python train.py --horizontal_flip=true --tokenizer="word" --encoder_drop_path=0.05 --encoder_width=192 --decoder_qk_norm=false --residual_init="none"
Rows from block 4 of the text decoder of a small image captioner, named by matrix and row number. Rows with one number belong to one neuron. Each number is 128 + 24 x the weight over its row's rms, rounded and kept within 0 to 255. All counts start at 0.
After each neuron's rows are labels from the 100 texts, of 14848, where the neuron reaches its largest size: "tokens" is the input token at the peak. Only what is clearly more common there than usual is listed. The data: photos of plants and fungi (iNaturalist). In brackets: how many of the 100.
# gate: MLP gate (decoder.blocks.4.mlp.gate.weight, 512x128), inputs 0-127
# fc1: MLP up (decoder.blocks.4.mlp.fc1.weight, 512x128), inputs 0-127
# fc2: MLP down (decoder.blocks.4.mlp.fc2.weight, 128x512, transposed), outputs 0-127

gate.420 [143 142 124 168 115 136 143  92 129 152 127 124 129 133 136 155 140 137  90  99 120 130 114 133 125 128 148 125 157 152 119 175 111 150 105 137 161 103 153  99 119 153  94 148 109 127  98 120 193 143 108 145  59 110 109 160 130 143 137 149 141 143 119 115 118 115  61 148 109 127 160 138 145 102 137 141 148 118 160 132 120 159 152  99 194 155 137 117 130 146 125 159 144  87 152 133 156 135 146 108 196  90 115 118 115 145  97 143 101 103 141 123  92 138 146 121  97 147 135 117 152 152 124 159 134 167  89 124]
fc1.420 [136  79  97 134 112 126 155 138 119 128 118 164 107 159 143 131 129 122 122 145 105 101 149 137 130 120 157 166 148  84 116 109 101 117 122 147 135 141  90 144 153 117 214 134  97 158 151 143 145 161 101 135 133 144 108 154 142 128 102 169 106  78 151 107 112 140 167 123 169 104 155 103  88 126 119 112 103 121 107 124 145 128 120  98 106 101 149 135 145 128 157 113 142 103 127 178 110 142 108  89 144 140 120 161  93 131 105 147 159 121 113 148 142 111 140 101 100 172  74 137 118 138 118 164 126  90 137 160]
fc2.420 [114 111 104 143 131 159 114 176 157 134 113 107 145 105 130 106 150  87 127 139 112  98 127  95 152 113 128 119 124 106 143 122 120  78 106 134 119 106 102 126 167 125 111 155 128 127 160 168 173 184 147 141 133 144 118 112 143 123 147 107 139 105 115 113 107 169 162 170 141 134 125 148 103 123 143 138  73 143  88 168 141  92  84 126 141 123 135 111 112 140 139  88 158 135 162 103 149 127 161 121  87 111 169 106 117 149 140 161 134  68 122 151  93 157 130  97 127 177 117 117 138 147 156 156 130 143 128 107]
tokens: "(" (20)

gate.38 [172  94 123 115 117 115 142 136 113 124 116 110  74 110 158 109 117 123 152 141 162  93 161 134 130 116 126 186 127 120 155 145 145  68 134  99 149 106 128 126 113 142 107 136 142 109 130 115 138 150 201 124 155 155 108 164 171 149 112 138 129 138 115 142 126  98 112  97 118  77 131 165 101 133 109 145 112 102 104 118 144 102 131 111  98  92  80  87 128 114 143 145 170 136 122 125 180 152 125 126  98 123 159 107 146 128 109 160 151  81 141 114 131 129  83 117 108 155 110 100 133 120 113 123 131 138  95 102]
fc1.38 [135 125 103 115 143 127 149 100 179 117 142 112  96 121 105 131 124 107 152  89 157 163 136  76 134 133 119 188 121 155 146 141 140 127 127 178 140 110 106 120  90 113 164  97 142  85 138 141 160 105 117 120 103 113 125 114 123 131 138 145 136 136 105 118 111 109  91 130 156 130 126  97 129 136  82 106 131 164 129 192 107 132  77 118 129 108 128  94 119 124  87 125 124 184 110 154 158 140 111 147 122 112 154 163 104 124 126 162 126  91 156 124 154  96 110 145 135 145  90  98 132 112 171 123 125 102 136  83]
fc2.38 [ 97  83 113 111 144 120 135 118 128 103 118 103  76 150 112 107 140 128 159 172 114 147 135 142 106 122 165 128 115 120 119 163 127 132 131 101 112 137 147 163 116 159 123  99 156  74 149 177 147 103 122 136 181 167 121 146 119 116 126 163 154 132  89 113 136 181 126 123 161 125 140 137 121 144  84  70 119 134 139 134 135 150 108  79 136 120 164 133 134 105  90 104 139 134  84 164 150 125 118 147 145 113  83 163 112 110 107 148 110 136 106  89 144 109 150 121 139 148 160 104 128  93 142 121 101 138  90 135]
tokens: "<end>" (68)

gate.463 [184 113 115 122  75 119 135 112 132 102 119 159 113 122 129 114 111 137 135 156 132 124 154 164 112 133 134  83 125 140 121 146 153 151 150 149 159 132 112 154  93 137  94 161 129 167 147 130 138 134 159 114 135 137 131 123 130 104  88 146 129 154 154 124 124 171 100 122  44 146 101 124 116 130 129 153 111  93  78  61 100 137 138 136 125  81 104 149 157 142 146 160  88  89 150  96 125 143 115 140 142  95 134 109 104 121 119 109 103 151 121 144 149 123 130 116 117 114 124 154 115 132  66 124 125 161 152 104]
fc1.463 [126 178 162 134 121 153 126 129 165 141 119 109 124 104 124 140 117 126 125  98 167 123  96 117 152  87 152 156 134 122 187 129 191 201 109 179  90 159 146 155 119  83  91 139 119 123 108 103 141 118 144 119  97 122  86 113 132 160  81 137 105 132 136 114 127 107 116 139 130 125 149 137 137 123 114 122 107 150 155 150  99  94 134 130 132 140 118 108 109 151 142 129 101 108  75 142 135 153 110 115 113  92 158 171 135 140 122 145 123 139 159 139 131 130  93 151 120 157 122 110 174 111 123 136 139 111 135  74]
fc2.463 [116  91 170 158 144 128 140 114 105 160 134  81 129 166 141 123 129 155 111  95 130 111 150 107 120 122 136 142 105 127 119 101  91 129 123  90  73 133 140 145 123 104 142 125 201 129 116 160 131 139 142 117 153 120 109 140 102 108 115 107 113 109 124 123 125 134 101 117 113 126 130 152 108 112 130 191 134 149 114 137 155 112 138 112 115 154 101 136 101 131 127 102 110 157 124 136 142  84 128 148 124 128 120 172 166  81 163 144 144 175 147 168 154  52  90 123 102 138 154 160 143 156 141 173 147 133 116 125]
tokens: ")" (67); "common" (19)

gate.162 [160 141 152 103  92 120 150 124 138  78 127 124 150 141 147 105 129 165 130 132 115 145 168 144  96 138 105 120 101 146 122 142 135 106 120 116 103 117 141  83  82 155 119  95 153 108 104 134 115 151 121 120 127 148 107 198 141 140 141 147 133 129 147 122 111 143 119 152  67 111  88  94  78 129 157  99 116 119 126 100 140 139 136 141 109 133 156 131 137 127 127 143 121 212 113 102 128 116 121 134  94 109  75 109 143 115  91 120 160 107 138 114 142 105 185 130 131 116 147  99 176 127 113 148 112 162 129 114]
fc1.162 [119 153 127 166 101 123 184 138 144 140 109 127 154 146 114 110 113 101 139 105 151 111 109  99 105  96 164 111 146 126 148 116 144 163 119 152 111 126 140 148  85 119 163 106 120 117 137 102 101 106 141 128 147  92 128 118 131 119 144 133 146 124  97 164 170 111 126 139 164 142 180 120 122 109 135 117  73 122 121 142 171 126 128 132 105 154 163  85 134 158 136 125 114 126 160 149 107 113 138 132 135 173 173 112 180 116 138 121 142  92 149 204 102 128 118 137 132 147 121 124 136 125 174 110 142 148  59 128]
fc2.162 [136 146 160  70 134 118 122 130 153 182 122 171 129 170 129 151 144 110  87  80 104 104 126 154 124 141 142 110 136 146 121 130 125 147 113 106 106 183 131 104 104 141 127  77 119  94 144 154 101  97 129  86 123 149 108 167 111 136 161 114  90 103  97 124 143 126 141 107 109 121 128 150 105 124 135 115 125  99 109 165 173 145 137 129 131 169 142 102 120 100 140 135 126 149 114 127  98 143  95 144 118 142 130 171 168  93 150 144 113 117 147 129 147 162 117 117  91  93 153 138 165 174 118 106 142 132 100 168]
tokens: "(" (96)

gate.390 [116 143 154 151  80 129 115 122 106 155 112 118 149 103 152 176 154 161 129  92  99 147 171 127  85 110 124 135 148 168  91 142 116  99 142 114 166 144 146  89 109 154 163 132  98  78  94 131 187 113  73 139  95 117 123 114 120 132 168 140  98 148 138 144  87 136 145 121 119 119  77 138  91 175 119 102 127  88 145 121 150 119  99 129 130 147 166 142 139 106 135 135 143 149 130 106 125 105  90 138 150  92 127 115 142 137 135 129 127  94 108 131 159 109 146 120 157 135 144 110 123 116 117 151 173 116 122 116]
fc1.390 [149 129 124 156 154  94 175 177 119 158 154 137 105 139 130  69 100 114 154 133 120 106 137 165 130 132 120 117 110  83 153 122 154 110  99  95  88 124 150 126 129  45 115 117 121 134 150 133  96 147 114 127 133 154 137 103 133 115 126 129 131 140 108 152 141 115 124 145  95 122 143 126 132 132 169 144 124 172 181  77 131 153 139 148 147 115  87 150  84 133 102 139 140  88 125 119 128 130 149 103 107 138 132 115 127  97  83 118 125 141 138 122 153 138 127 148 191 159 120 139 170 168 150  98 135 132 136 115]
fc2.390 [146 128 120 126 124  91 150  99 131 126 137 139 153 151 113 123 131 142 112 132 144 133 141 144 118  79 141 129 149 122 117  98 123 142 156  69 144 102 131 129 176 127 159  77 124 120 135 188 114  71 134 127 107 149 117 130  66 140  85 146  96 163 100 165 110 103 164 147  99  87 174 146 127 145 142 115 105 116 164 116 106  99 129 102 120 132 128 150  84 115  76 109 122  90 145 142 138 133 164 103 126 137 129  80 125 123  79 154 127 153 125 114 155 131 144 117 154 145 126 131 123 152 160  94 135 126 142 137]
tokens: "<end>" (97)

gate.207 [ 93  99  92 104  83  97 125 167 113 168 114 139 121 133 129  93 167 130 118 123 120 146 129 133 167 146 137 138 101 130 138 130 127 152 143  95 123 111 139 166 158 166 129 114  98 105 132 155 159 141 125 137 110 104 158 159 118 153 162 115 115 117 108 183 134 140 156 117 106 142 131 122 103 112  85  97  97 147 109 129 184 110 176 128 147 117  99 129 103  94 146 150 177  96 134 132 132 117 132 129 158 111 125 101 140 108 138 161 133 117 157  98 135 156 141 161 103 117 142  98 174  96 156  99  72 138 102 133]
fc1.207 [ 92 102 121 152 156 139 129 153 139 148 156 106 123 131 100 134 146 120 127 105 145 144 145 124 144 102 106 136  96 140 101 137 111 155 121 136 165 122  86 125 122  72 116  87 136 118 153 192 125 110  97 172 127 121 142 149 157 133 149  94 133 105 118 109 152 115 110 107 136 152 139 119 123 113  93  95 138 145 144  86 104 166 138 128 151 171 156 109 139 191 115 116  90  80 154 125 117 116 119 158 139 115 116 128 179  64 115 119 140  88 134 136 144  75 121 103 140 140 131 107 138 133 120 108 108 125  85 154]
fc2.207 [114 138 154 178 174 161 161 135  92 121 136 129  92 126 145 172 114 144 168 149 144 118  82 128 123 115 160 161 124 145 163 140 163 108  97 113 153  94 118 137 131 126 114  87 145 125 141 127 144 126 121 112 121 136  90 152 160 158 119 136 148 118  77 160 138 133  95 101 116 139 118  96 118 155 107 154 145 133 131 109 106  96 141 111  84 130 165 108  98 166 144 112 113 160 143 105  82 118 116 119 126 139 114 117 136 101 113  89 124 169  93 107 107 178 128 137 143 143 117 119  92 156 120  86 126 126  75 107]
tokens: "tradescantia" (15); "common" (9)

gate.425 [113 123 117 101 145 134 137 106 140 123 129 160 136 102 104 134 151 121 162 177 118  81 122 136 147  97 177  89 124 130 133 137 168 134 128 117 136 135 158 151 140 166 114 131 101 129 144  98 130  97  97 189 135  99 133 122 141 196 128 117 105  77 164 115  96  99 134  78 120 128 102 130  93 102 130 146 130 110  95 167 154 114 160 106 126 120 175 152  92 155 113 140 163 146 133 114 180 114 105 124 136 103 101 111 145 143 142 169 120 151 138 166 151 155 140 127 110 114 166 104 130 143 120 132 133 112 119 137]
fc1.425 [ 85 114 146 123 106  86 150  80 116 109 109 101 119  93 142 120 122 110 142 162 112  98 137 121 146 146 133 108 169 155 109 118 145 131 120 140 115 132 138 123 152 141 147 134 163 129 127 132 140 136  80 134 159 116 136 112 119 140 109 113 158  91 180 169  92 160 163 131 121 113 104  99 121 128 166 193 112 132 114 149 162 142 120 135 114 148 157 176 152 142 147 149 128 163 111 168 164 148 104 106 133 166  91 152 119 110 107 142 146 133 121 164 169  86 157 103 142 143 141 159  93 137 160  95 127 100 132 142]
fc2.425 [148 123 116 148 158 138 112 130  77 121  83  92 130 149 148 135 116 117 107 152 158 136 132 114 186 150 135 123 132 121  88 151 134  91 144 148 136 118 106 104 129 137 130 110 129 137 120 100 137 102 149 146 168 126 132 135 158  89  86  97 153 133 162 108  99 180 134 117 122 108 146 109 137  92 155 168 159 158 179 100 139 157 133 145  97 143 127 152 182 151 137 153 154 153 126 141 145 116 148 114 114 176  90 149 134 130 143  56 120  79 152 122 127 113 152  94 133 118 139 120 100 126 132 138 119 124 165 131]
tokens: ")" (97)

gate.24 [ 89 139 101 106 144 126 176 141 103 103 123 130 198 144 125 147 170 102 121 113 148 150 113 106 131 106 108 129 139 125 164 102  77 188  94 129 133 139 128 135 100 141 122  99 129 132 118 105 155 159 147  73 117 132 109  94 152 108 137  90 104 131 111 123 149 142 110 115  73 165 171 153 141  87 147 128 149 106 146 120 148 124 157 115 103 126 113 124 117 164 113 134 156 119  99 116 112 108 163  89 113 159 170 144  85 110 161 121 127  96 143 138 124 163 116 127 118 159 142 151 132 149 112 113 155 135 117 109]
fc1.24 [170 106 150 154 128 107 102 121 132 105 151 101 117 120 149 112  88 124 149 156  95 141 137 144 109 160 163 156 103 167  98 151 123  94 141 128 133 136  82 139 153  96 124 100 143 126 155 150 100 122 105 202 139  89 145 134 118 127 127  98 123 129 122 127  96 146 151 122 197 104 116 113  89 186 107 104 107 154 137 137 149 107 117 166 152 118 124 115 131 114 158 105 100 145 136 153 140 126  74 158 148 122 104 122 170 126 113 133 148 136 122 104 165 105 140 130 146 120 104 120 122 114 145 142  90  97 166 133]
fc2.24 [ 90 149 132 141  96 129  99  94 110 153 132  97 111 110 110  98 114 157 134 119 162 107 119 112 126 134  69 116 135 129  87 132 143  88 121 154 119 144 147 171 118 127 152 119 136 128 129 134 176 128 154 112  97 172 102 115 134 164 112 134 124 109  75 136  95 133  89 153 127 142 135 128 129  96 120 101 158 134 124 123 152 127 129 139 124 142 111 142 110 148  88 121 129 116 116 115 127 163 200 150 138 152 136 142  69 141 137 124 144 169 171 173  99 159 140 101 108 124 145 184 114 132 132 129 158 175 112 105]
tokens: "<end>" (47); "(" (30)

gate.35 [109 133 107 109 127 130 128 143 152 100 142 101 113 182 141 136 111 155 177 157 109 126 124 139 104 142 124 157 115 116 146 142 148 121 109 127 109 109 149  91 113 125 132  95 174 108 135 145 105 104 123 107 113 137 157 142 173 153 131 119 139 111 160 153 113 139 107  78 122  65 140  93  96  93 125 103  93 118  82 115 172 108 145 165 109 134 188  93 151 129 144 169 115 145 152 133 148 154 135 137 136 112 112 130 167 143 145 164 149 102 133 171 131  99 141 166 152 132 129 136 182 126 117 160 101 114 125 123]
fc1.35 [178 124 130 120 133 138 155  93 132 203 104  94 132 109 164 146 114 154 132 158 127 136 129 138 119 149 110 117  94 146  99 134 111 155 113 119 122 142  86 132 116 142 171  98 170 118 142 116  82 130  95  97 157  72 113 117 113 159 104 143 152 112 135 134 153 119 129 114 134 140 102 115  83 134 138 133 102 109  92 122 185 137 141 115 119 106 135 139 147 118 145 159  95 165 116 144 151 180 132 123 102 124 100 152 146 121 124 165 176 104 145 147 149 121 128 140 161 134 134 114 106 193 132 132 135  96 143 106]
fc2.35 [100 133 115 120 143 130 147 111 132 122 148 118 135 102 136 168 175 153 134 151 122 131 117 144 125 145  96 139 114 136 119 112  93 197 127 118 124  99 121  66  99 151 174  85 175 112 115 109 138 119 141 118  97 136 123 143 166 116 118 121 139 151 157 135 117 141 112  95 150  91 118 145  97 104 141 104 131 131 112 136 188 124 130 123 157 118 146 147 174 156 135 164 114 150 114 144 148 133 133  95 125 118 137 188 128  93 147  91 139 111 190 142 118  75 145 149 150  93 113 119 144 165 121 148 157 110 123 123]
tokens: ")" (100)

gate.385 [ 91 123 101 115 153 129 118 131 120 115 167 136 163  87 101  87 137 137 132 123 138 139 128 117 123 125 145 111 194  85 121 143 164 110 132 166 130 125 167 126  95 106  92  71 119 113 101 109 116 109  99 152 124 125 114 105 126 162 130 125 119 102 166 140 135  97 108  74 122 117 113 110  62 103 128 175  94 118 123 166 109 129 105 150 169 143 153 118  99 113 139 128  90 127 114  77 178 151 120 139 136 152 137 156 119 157 127 154 129 106 160 144 119 144 130 145 140 134 120 139 162 111 112 172 149 134 120 120]
fc1.385 [121 137 117 105 160 139 100 140 115  92 103 178 133 103  94 149 175 165 152 146 125 106 153  62 133  79 168 113 143 138 138 180 155 108 101 112 128 129 148 114 103 133 114 134 151 139 108 117 136 155 113 116 156 123  55 137 119 110 135 117 132 151 135 117 176 135 116 111 137  84 158 125 153 155 166 167 168 118 123 108 159 143 149 152 159 152 139 147 180 117  95 138 148 155 143  90 140 133 135 142 129 119 119 127 121 149 152 147 144 150 128 162 111 140 157 117 141 122 121 111 148 128 139  94 137 133 173 111]
fc2.385 [152 127 148 131 164 100 112 119 144 124 110 159 105 109 135 167 149 129 123 161 183 161 122 123  90 100 135 103 145  93 133 151 131  86 155 129 133 107 149 118 167 113 150 120 104 118 132  81 119 130 160 153 125 123 118 106 133 137  97 138 127 175 162 121 156 104 119  99 129 119 116 121 126 171 148 146 140 120 124 132  96 162 134 117 120 149 159 137 157 115 142  78 124 138 137 130 126 119 164 172 129 159 109 107 152 162 163 142 137  62 108 159 146 125 146  93  97 163 155 110 111 161 141 101 143 152 127  60]
tokens: ")" (26)

gate.421 [138 123 169 119 105 158 156 153 147 100 123 100 120 117 156  95 128 148 125 101 144 149 167 141 158 153 105 168 118 129 125 172 123 151 130 125 159 114 102 159  85 135 170 123 131 133 144  83  91 134 135  85 111 107 158 194 151 148 140 120 163 145 100 103 132  88 118 106 110 154  92 114 120 127  88  88 111 126 142 114 155  88 152 153 135 116 140 103 149 128 159 143 147 147 129 164 175 155 172 115 112 143 119 131 143 143 132 142 156 124 179 111 137 122 159 143 137  94 155 102 126 166 144 124 113 111 115 134]
fc1.421 [149 131 102  80 124 119 128 119 162 138 112 109 106 124 141 118 144 130 135 120 110  69 133 132 143 120 140 164 144 127 134 128 121 199 126 108 125  96 102  90 107 122 161 148 113 140 183 133 102 121 153 151 113 116 134 186 172 147 137 121 110  83 168 127 152 122 133 118 129 157 163 125  97 147 133 141 179  96 128  87 164 125 145 148 108 119 175  97 136 157 129 142 137 140 146 137 144 151 137 154 114 127 101 102 171 104  91 147 173 136 141 132 104 118 103 138  94 131 152 129 169 143 128 148 109  85 136  98]
fc2.421 [141 126 163 130 148 112 125  97 163 156 158 118 138 134 113 134  97 170 132 122  92 125 126 159 117 138 122 139 111 140 133 124 171 100 109 129 146  70 139  83 119 145 163  91 146 164 149 181 160 136 145 160 117 139 122 133 110 142 114 164 114 147 154 141  68 152 115 122 148  88 168 167  94 140 155 108 144 172 138 127 180 116 103 102 126 164 105 130 129 145 130 109 118 147 137 176  80 138 150 126 112 104 122 142 137 136 152 109  61 101 154 128 127 122 100 122 127 136 143 142 135 130 142 123 137  94 131  95]
tokens: "<end>" (41); "american" (8)

gate.169 [ 94 138 133 147 192 147 138 151 132 127 165 173 145 104 140 156 165 120 127 143 151 174 134  88 155 121 118 100 160  90  71 118  94 176 122 146 140 104 116 112  95 159 144 104 139  88  95 138 122 112 136 141 136 143 116 123 146 110 126 107 132 117 157 124 129 106 133 105 142 105 118 137  99  92 172 136 101 134 122 140 138 145 139 124 178 114 150 134 154 143 125 150 104 133 134 115  98 115  93 124 157 151 153 140  66 116 140 160 129  78 142 155 125 141 133 107 147 155  98 136 127 175 163 128 143 110 108  89]
fc1.169 [134 128 130 103  98 121 121 134  96 160 105 134 115 127 128 160 106 124 122 140 103 114 113 103 107 153  99  96 156 163 123 103  98 153 140 100 139 118 145 158 151 137 109 156 102 110 125 148 134 141  71 120 131  97 140 137 139 119  94  91  95 117  99  99 103 167 153 116 115 106 136 117 113 154  93 129 101 123  82  79 181 140 129  94 126  97 103  99 166  57 160 147 103  98 139 124 132 167 128 148 166 164 131  84 125 150  99 144 115 128  98 109 148 137 132 168 125 121 130 142 128  98  92 123 129 155 108 146]
fc2.169 [135 149 132 116  87 152 153 124  98 131 162  91 127 159 144  78  91 141 151 135 126 102 104 123 116 132 118 120 140 142 145 151 127 131 136 146 127 146  98 140  94 115 127 112  87 135 133 127 140 104 138 142 129 133  84 137 123 131 141 143 160 138  57 178 145  50 133 126 117  97 137 156 156 146 134 110 146 153 124 125  87 118 105 123 104 164 174 150  70 143 127 122 102 152  85 144 155 129 110 158 127 137 166 140 145 145 128 130 121 166  92 106 113 173  81 112 119 125 134 159 142 118 157 129 122 118 158 101]
tokens: ")" (48); "wall" (22)

gate.111 [187  81 140 130 100 106 129 126 122 124 137 140 107  77 151  96 144 141 122 147 182 126 186 150 161 146 122 143 168 127 107 156 158  87 151 148 153  95 112 121 141 140 134 132 163 141 148 120 119 163 127 134 140 155 170 153 110 128 135 138 141 152 166 137 104 116 110 113 109  98 102  97 103 129 106 126 127 137 118 124 129  97 115 135 111 108 132 108 135 108 127 148 143 113 148 105 166 163 111 171  49 137 133 121 116 175 110 128 139 118 130  98 179 102 136 113 125 112 106 143 107  79 154 158 129 126 140 135]
fc1.111 [ 82 101 141 124 129 127 133 111 164 118 161 171 129 135 128 141 121 114 185 150  74 140 170 126 136 150 127 113  70 115 110 130 150 129 155  93 156 117  92 118  89  84 111 165 140 106 159 139 100 125 111 186 122  67 131 126 173 125 151 122 134 137 162 142 113 133 173 117 127 101 150 138  98 182 139 119 118 113 113 144 151  91 163 118 117 124 128 116 108 121  95 140 143 131 155 141 111 122 108 136 107 132 126 141 130  92 163 136 146 130 138 112 150 139 135 127 187 162 129 123 137 179 115 126 110 113 119 126]
fc2.111 [129 109 146 161 129 108 147 130 169 118 177 130 126 122 128 130 128 125 146 116  71 170 152 161 162 150 142  92 115 114  93 111 120 128 133  96 127 145 114 100 115  93  89 134 142 107 114  98 115 141 132 157 147 121 121 150 200 111 124 125 136 164 156 174  90  96 165 126 149 133 128 140 126 134 118 155 129  95 118 115 128 132 160 110 123 139  95  87 135 112 141 137  83 116 131 122 130 120  74 149  68  97 112  86 159 126 108 139 131  66 119 107 140 115 147 136 140 190 120 127 107 145 118 120 125 120 139 111]
tokens: ")" (97)

gate.48 [119  85 105  77  94 144  66 128 161 135 129 126 102 122  74 134 134 119 132 112 114 127 119 142 152 139 158 127 167 101 115 126 184 116 142 121 131 104 141 139 144 150 123 109 111 114 118 118 129 145 157 142 149 152 145 140 139 188 120 128  80 127 162  98 130  79 136 112  87 138 135  93  89 145 105 139 178 105  74 125 165 108 103  81 126 117 104 121 120 139  94 156 105 112 129 108 140 152 108 131 145 148 144 128  96  92 112 128 153 143 162 122  99 127 112 139 123 116 137 110 155 108 103 104 142  97  88 147]
fc1.48 [ 40 146 118  90 144 136 128  92 146 151 160 179 109 130 109 149 129 167  79 135 112 145 136 143 138 122 149 110  90 148 127 118  98 185 114 142 113 111 127 161 160 102 149 129 112  95 139 114 111 120  95 131 119 101 167 132 109 145 125 122 162  87 176 123 112 111 111 124 138 134 111 136 119 118  96 117 137 146 108 141 119 132 142 109 138 104 145 189 144 122 159 149 127  67 163 156 121 179 135 136 124 134 115 141 141 138 158 131  86 167 138 106 120 126 133 119 127 138 128 107 178 129 109 130 110 110 137 151]
fc2.48 [124 116 128  96 158 105  91 130 153 123 116 133 111 100 107 136 150 133  91 105 107 129 110 120 114 112 168 121  87 121 159 145 159 172 123 133 110 162 142 124 148 152 169  97 176 155 158 119 119 112 171 114  74  98 111 104 121 170 143 127 107 120 122 151 155 119 124  93 107 154  98 112 100  77 142 145 119 143 137 150 125 114 140 133 139 116 142  88 143 150  92 157 130 138 137 145 132 123 120 120 127 164  93 110 174 157 152 109 114 128 153 134  81 144 170 129 167 146 134 131 157 137  99  92 165  83 137 166]
tokens: "<end>" (78)

gate.377 [144  96 132 126 105 127 123 109 138 158 109  85 142  80 161  95 104 115 129 119 185 168 128 129 146 106 137 158 149 142 138 139 167 104 133 143 153 135 120 120 120  87  95 121 149 103 144 146 116  99 108 135 122 117 122  96 169 135 107 103 149 145 142 104 150 138 167 111 105 107 102 154 127 151  66  65 114 101 107 105 154  97 121 161 152 157 145 172 102 134 130 136 121 165 123 154 160 142 110  90 124 140 131 147 117 134 136 125 197 147 138 118 132  84 112 120 152 132  84 116 103 101 146 129 131 105 116 114]
fc1.377 [155 130 116 144  88 116 124 153  98 127 101 135 116 166  96 142 127 136 136 134 180 111 104 123 105 142 121 138 146 106 178 142 122 108 128 180 132 132 113 112 111 151 131 146 136 130  82 156 176 137 161 120 133 154 128 115 163 136 105 126  86 135 113 121 126 128 104 144  94 159 194 141 144  84  68 140 128 150 121 103 117 109  79 131 133 161 119  92 145 148 132 165 133 155 102 156 112 137 121 125 173 130 116 151 127 190 140 144 144 101 128 160 146 151 162 128 128 120  94 136 126 167 135 159 119 124  85 121]
fc2.377 [105 150 133 176 162 128 126  83  95 122 132  89 109 166 138 140 152 120 135 178 167 108 190 128 112 147 142 105 146 110 169 139 126 142 163 105 130 141 115 112 139 167 112  93 143 133 171 146 117 135 122 162 157 154 165 101 122 148  93 152 164 131  99 117 130 164 111 135 118 140 134 138 139 156  68  99 152 144 109 109 113 183 134 130 119 167 158 144 136  80  70 126 123 144 117 146 137 133 110  99 135 127 154 125 124 141 109 140 148 137 128  96 114 155 109 142  92 165 113 132 132 117 136 134 127 154 164 112]
tokens: "<end>" (29); "veratrum" (21); "orthilia" (14)

gate.212 [122 116 124 133 125 144 122 119 130  95 101 124 131 170 145  92 137 149 145 125 126 109 151 144 108 149 145 129 130 111 120 121 154 100 115 136 137 149 166 147 111 139 169 120 152 112  93 144 115 107  73 111 109 113 116 122 110 158 114 166 108 134 133 126  97 108  98  87 135 141 122  98  96 103 132 127  66 111 125 161 151  99 130 169 150 147 169 136 123 124 125 169 136 175 135 157 139 130 114 127 135 158 102 163 127 188 164 118 172 108 161 171 164 121 153 121 144 133 164 125 108 177 155 163 126  79  97 126]
fc1.212 [116 134 147 129 106 117 152 125 128 166 137 156 101 132 133 129 169 145 117 134 107 163 108 138  83 135 137 125 139 125 128 139 134 110 143 161 157 124 116 160 147 117 119 152  94 124 149 108 103 106 154 117 119 132 127 124 102  95 132 156 164 124 127 131 148 103  89 183 138 125 105 206 133 171 100 143 151 135 140 128 100 120 104 130 115 123 150  76 147 142  80 109 160  90 126  96 149  86 143 129 106  87 143 126 142 100 110  72  79 121 114 147 159 139 112 131 123 141 132 121 177  94 123 171 159 155 121  96]
fc2.212 [ 74 144 167  91  68 133 134 163 139 177  94 112  90  87 143 171 112 157 146 100  96 116 126 115  98 137 128 143 121 146 132 120 164 120 108 128 120 121 152 157 173 118  87 128  77 141 113 113 121 129 149  71 131 102 113 120 126 134 126 133 138 102 104 175 137 110 114 162 141 138 149 147 120 161  85 136 116 148 121 129 138 127  95 141 121 159 118  81 117 136 147 130 145  98 137 120 115 110 151 126 109  91 128 125 154  97 132 129 111 114 121 132 144 199 156 138 130 160 102 119 152  95 142 161 154 140 132 123]
tokens: ")" (100)

gate.128 [117 116  82 100 112 120 117 125 135 145 129 136 127 118 110 135 123 136 161 124 128 100  97 122 124 120  98 176  93 177  95 106 131 172 123 150 113 128 103 125 162 124 171 138 141 119 127 112 166 139 122 156 108 134 176 155 144 152 138  98  91  72 144 123 136 114 121 103 134 140 124 110 126 106  91 129 142 115  94 133 118 129 123  89  85 155 180 105 102 120 145 128 145 129 169 182 149 145 119 159 140 129  94 132 185 107 156 131 131  94 148 145 159 117 117  97  88 120 139 150 171 122 144 171 157 131 102 159]
fc1.128 [ 99 162 137 148 173 167 186 137 154 192 108 150 150  80 132 182 162 121 106 104 115 136 103 127 123 106 120 135 118 128 132 132  73 148 101 126 142 131 111 130 142 158 127 103 115 134 106 110 119 105 130 131 121 125 119 151  85  93 119 150  91  93 149 122 129  94 119 119 140 125 101 149 162 119 114 125 149 139 140 149  98  99 115  85  84 119 126 159 105  99 143 133 138  90 118 125  93 134 111  75  97 158  82 114 129 173 145 115  75 133 128 144 147 110 130  99 136 129 138 126 123 115 142 117 164 145 119 121]
fc2.128 [140 133 136 157 159 135 167 111 112 123 103 139 114 111 150 112 128 134 127 133 118 152 135  89 140 125 109 142 106 157 122 124 128 153 159 149  88 101 146 116 134  83 110 177 138 151 108 123 171  94  90 144 134 111  88 147 139 104 142 122 109 104 161 155 107 119  73 109 109 112 116 128 181 121  91 114  89 146 172 137 168 168 145 120 117  85  99 153 154 118 132 123 138 128 145 153 128 155 116  92 126 131 131 100  78 158 147 114 176 127 105 154 144 156 134 123 138 146 166 136 123 145 170 141  62 128 131 118]
tokens: "tradescantia" (18); "lactuca" (11)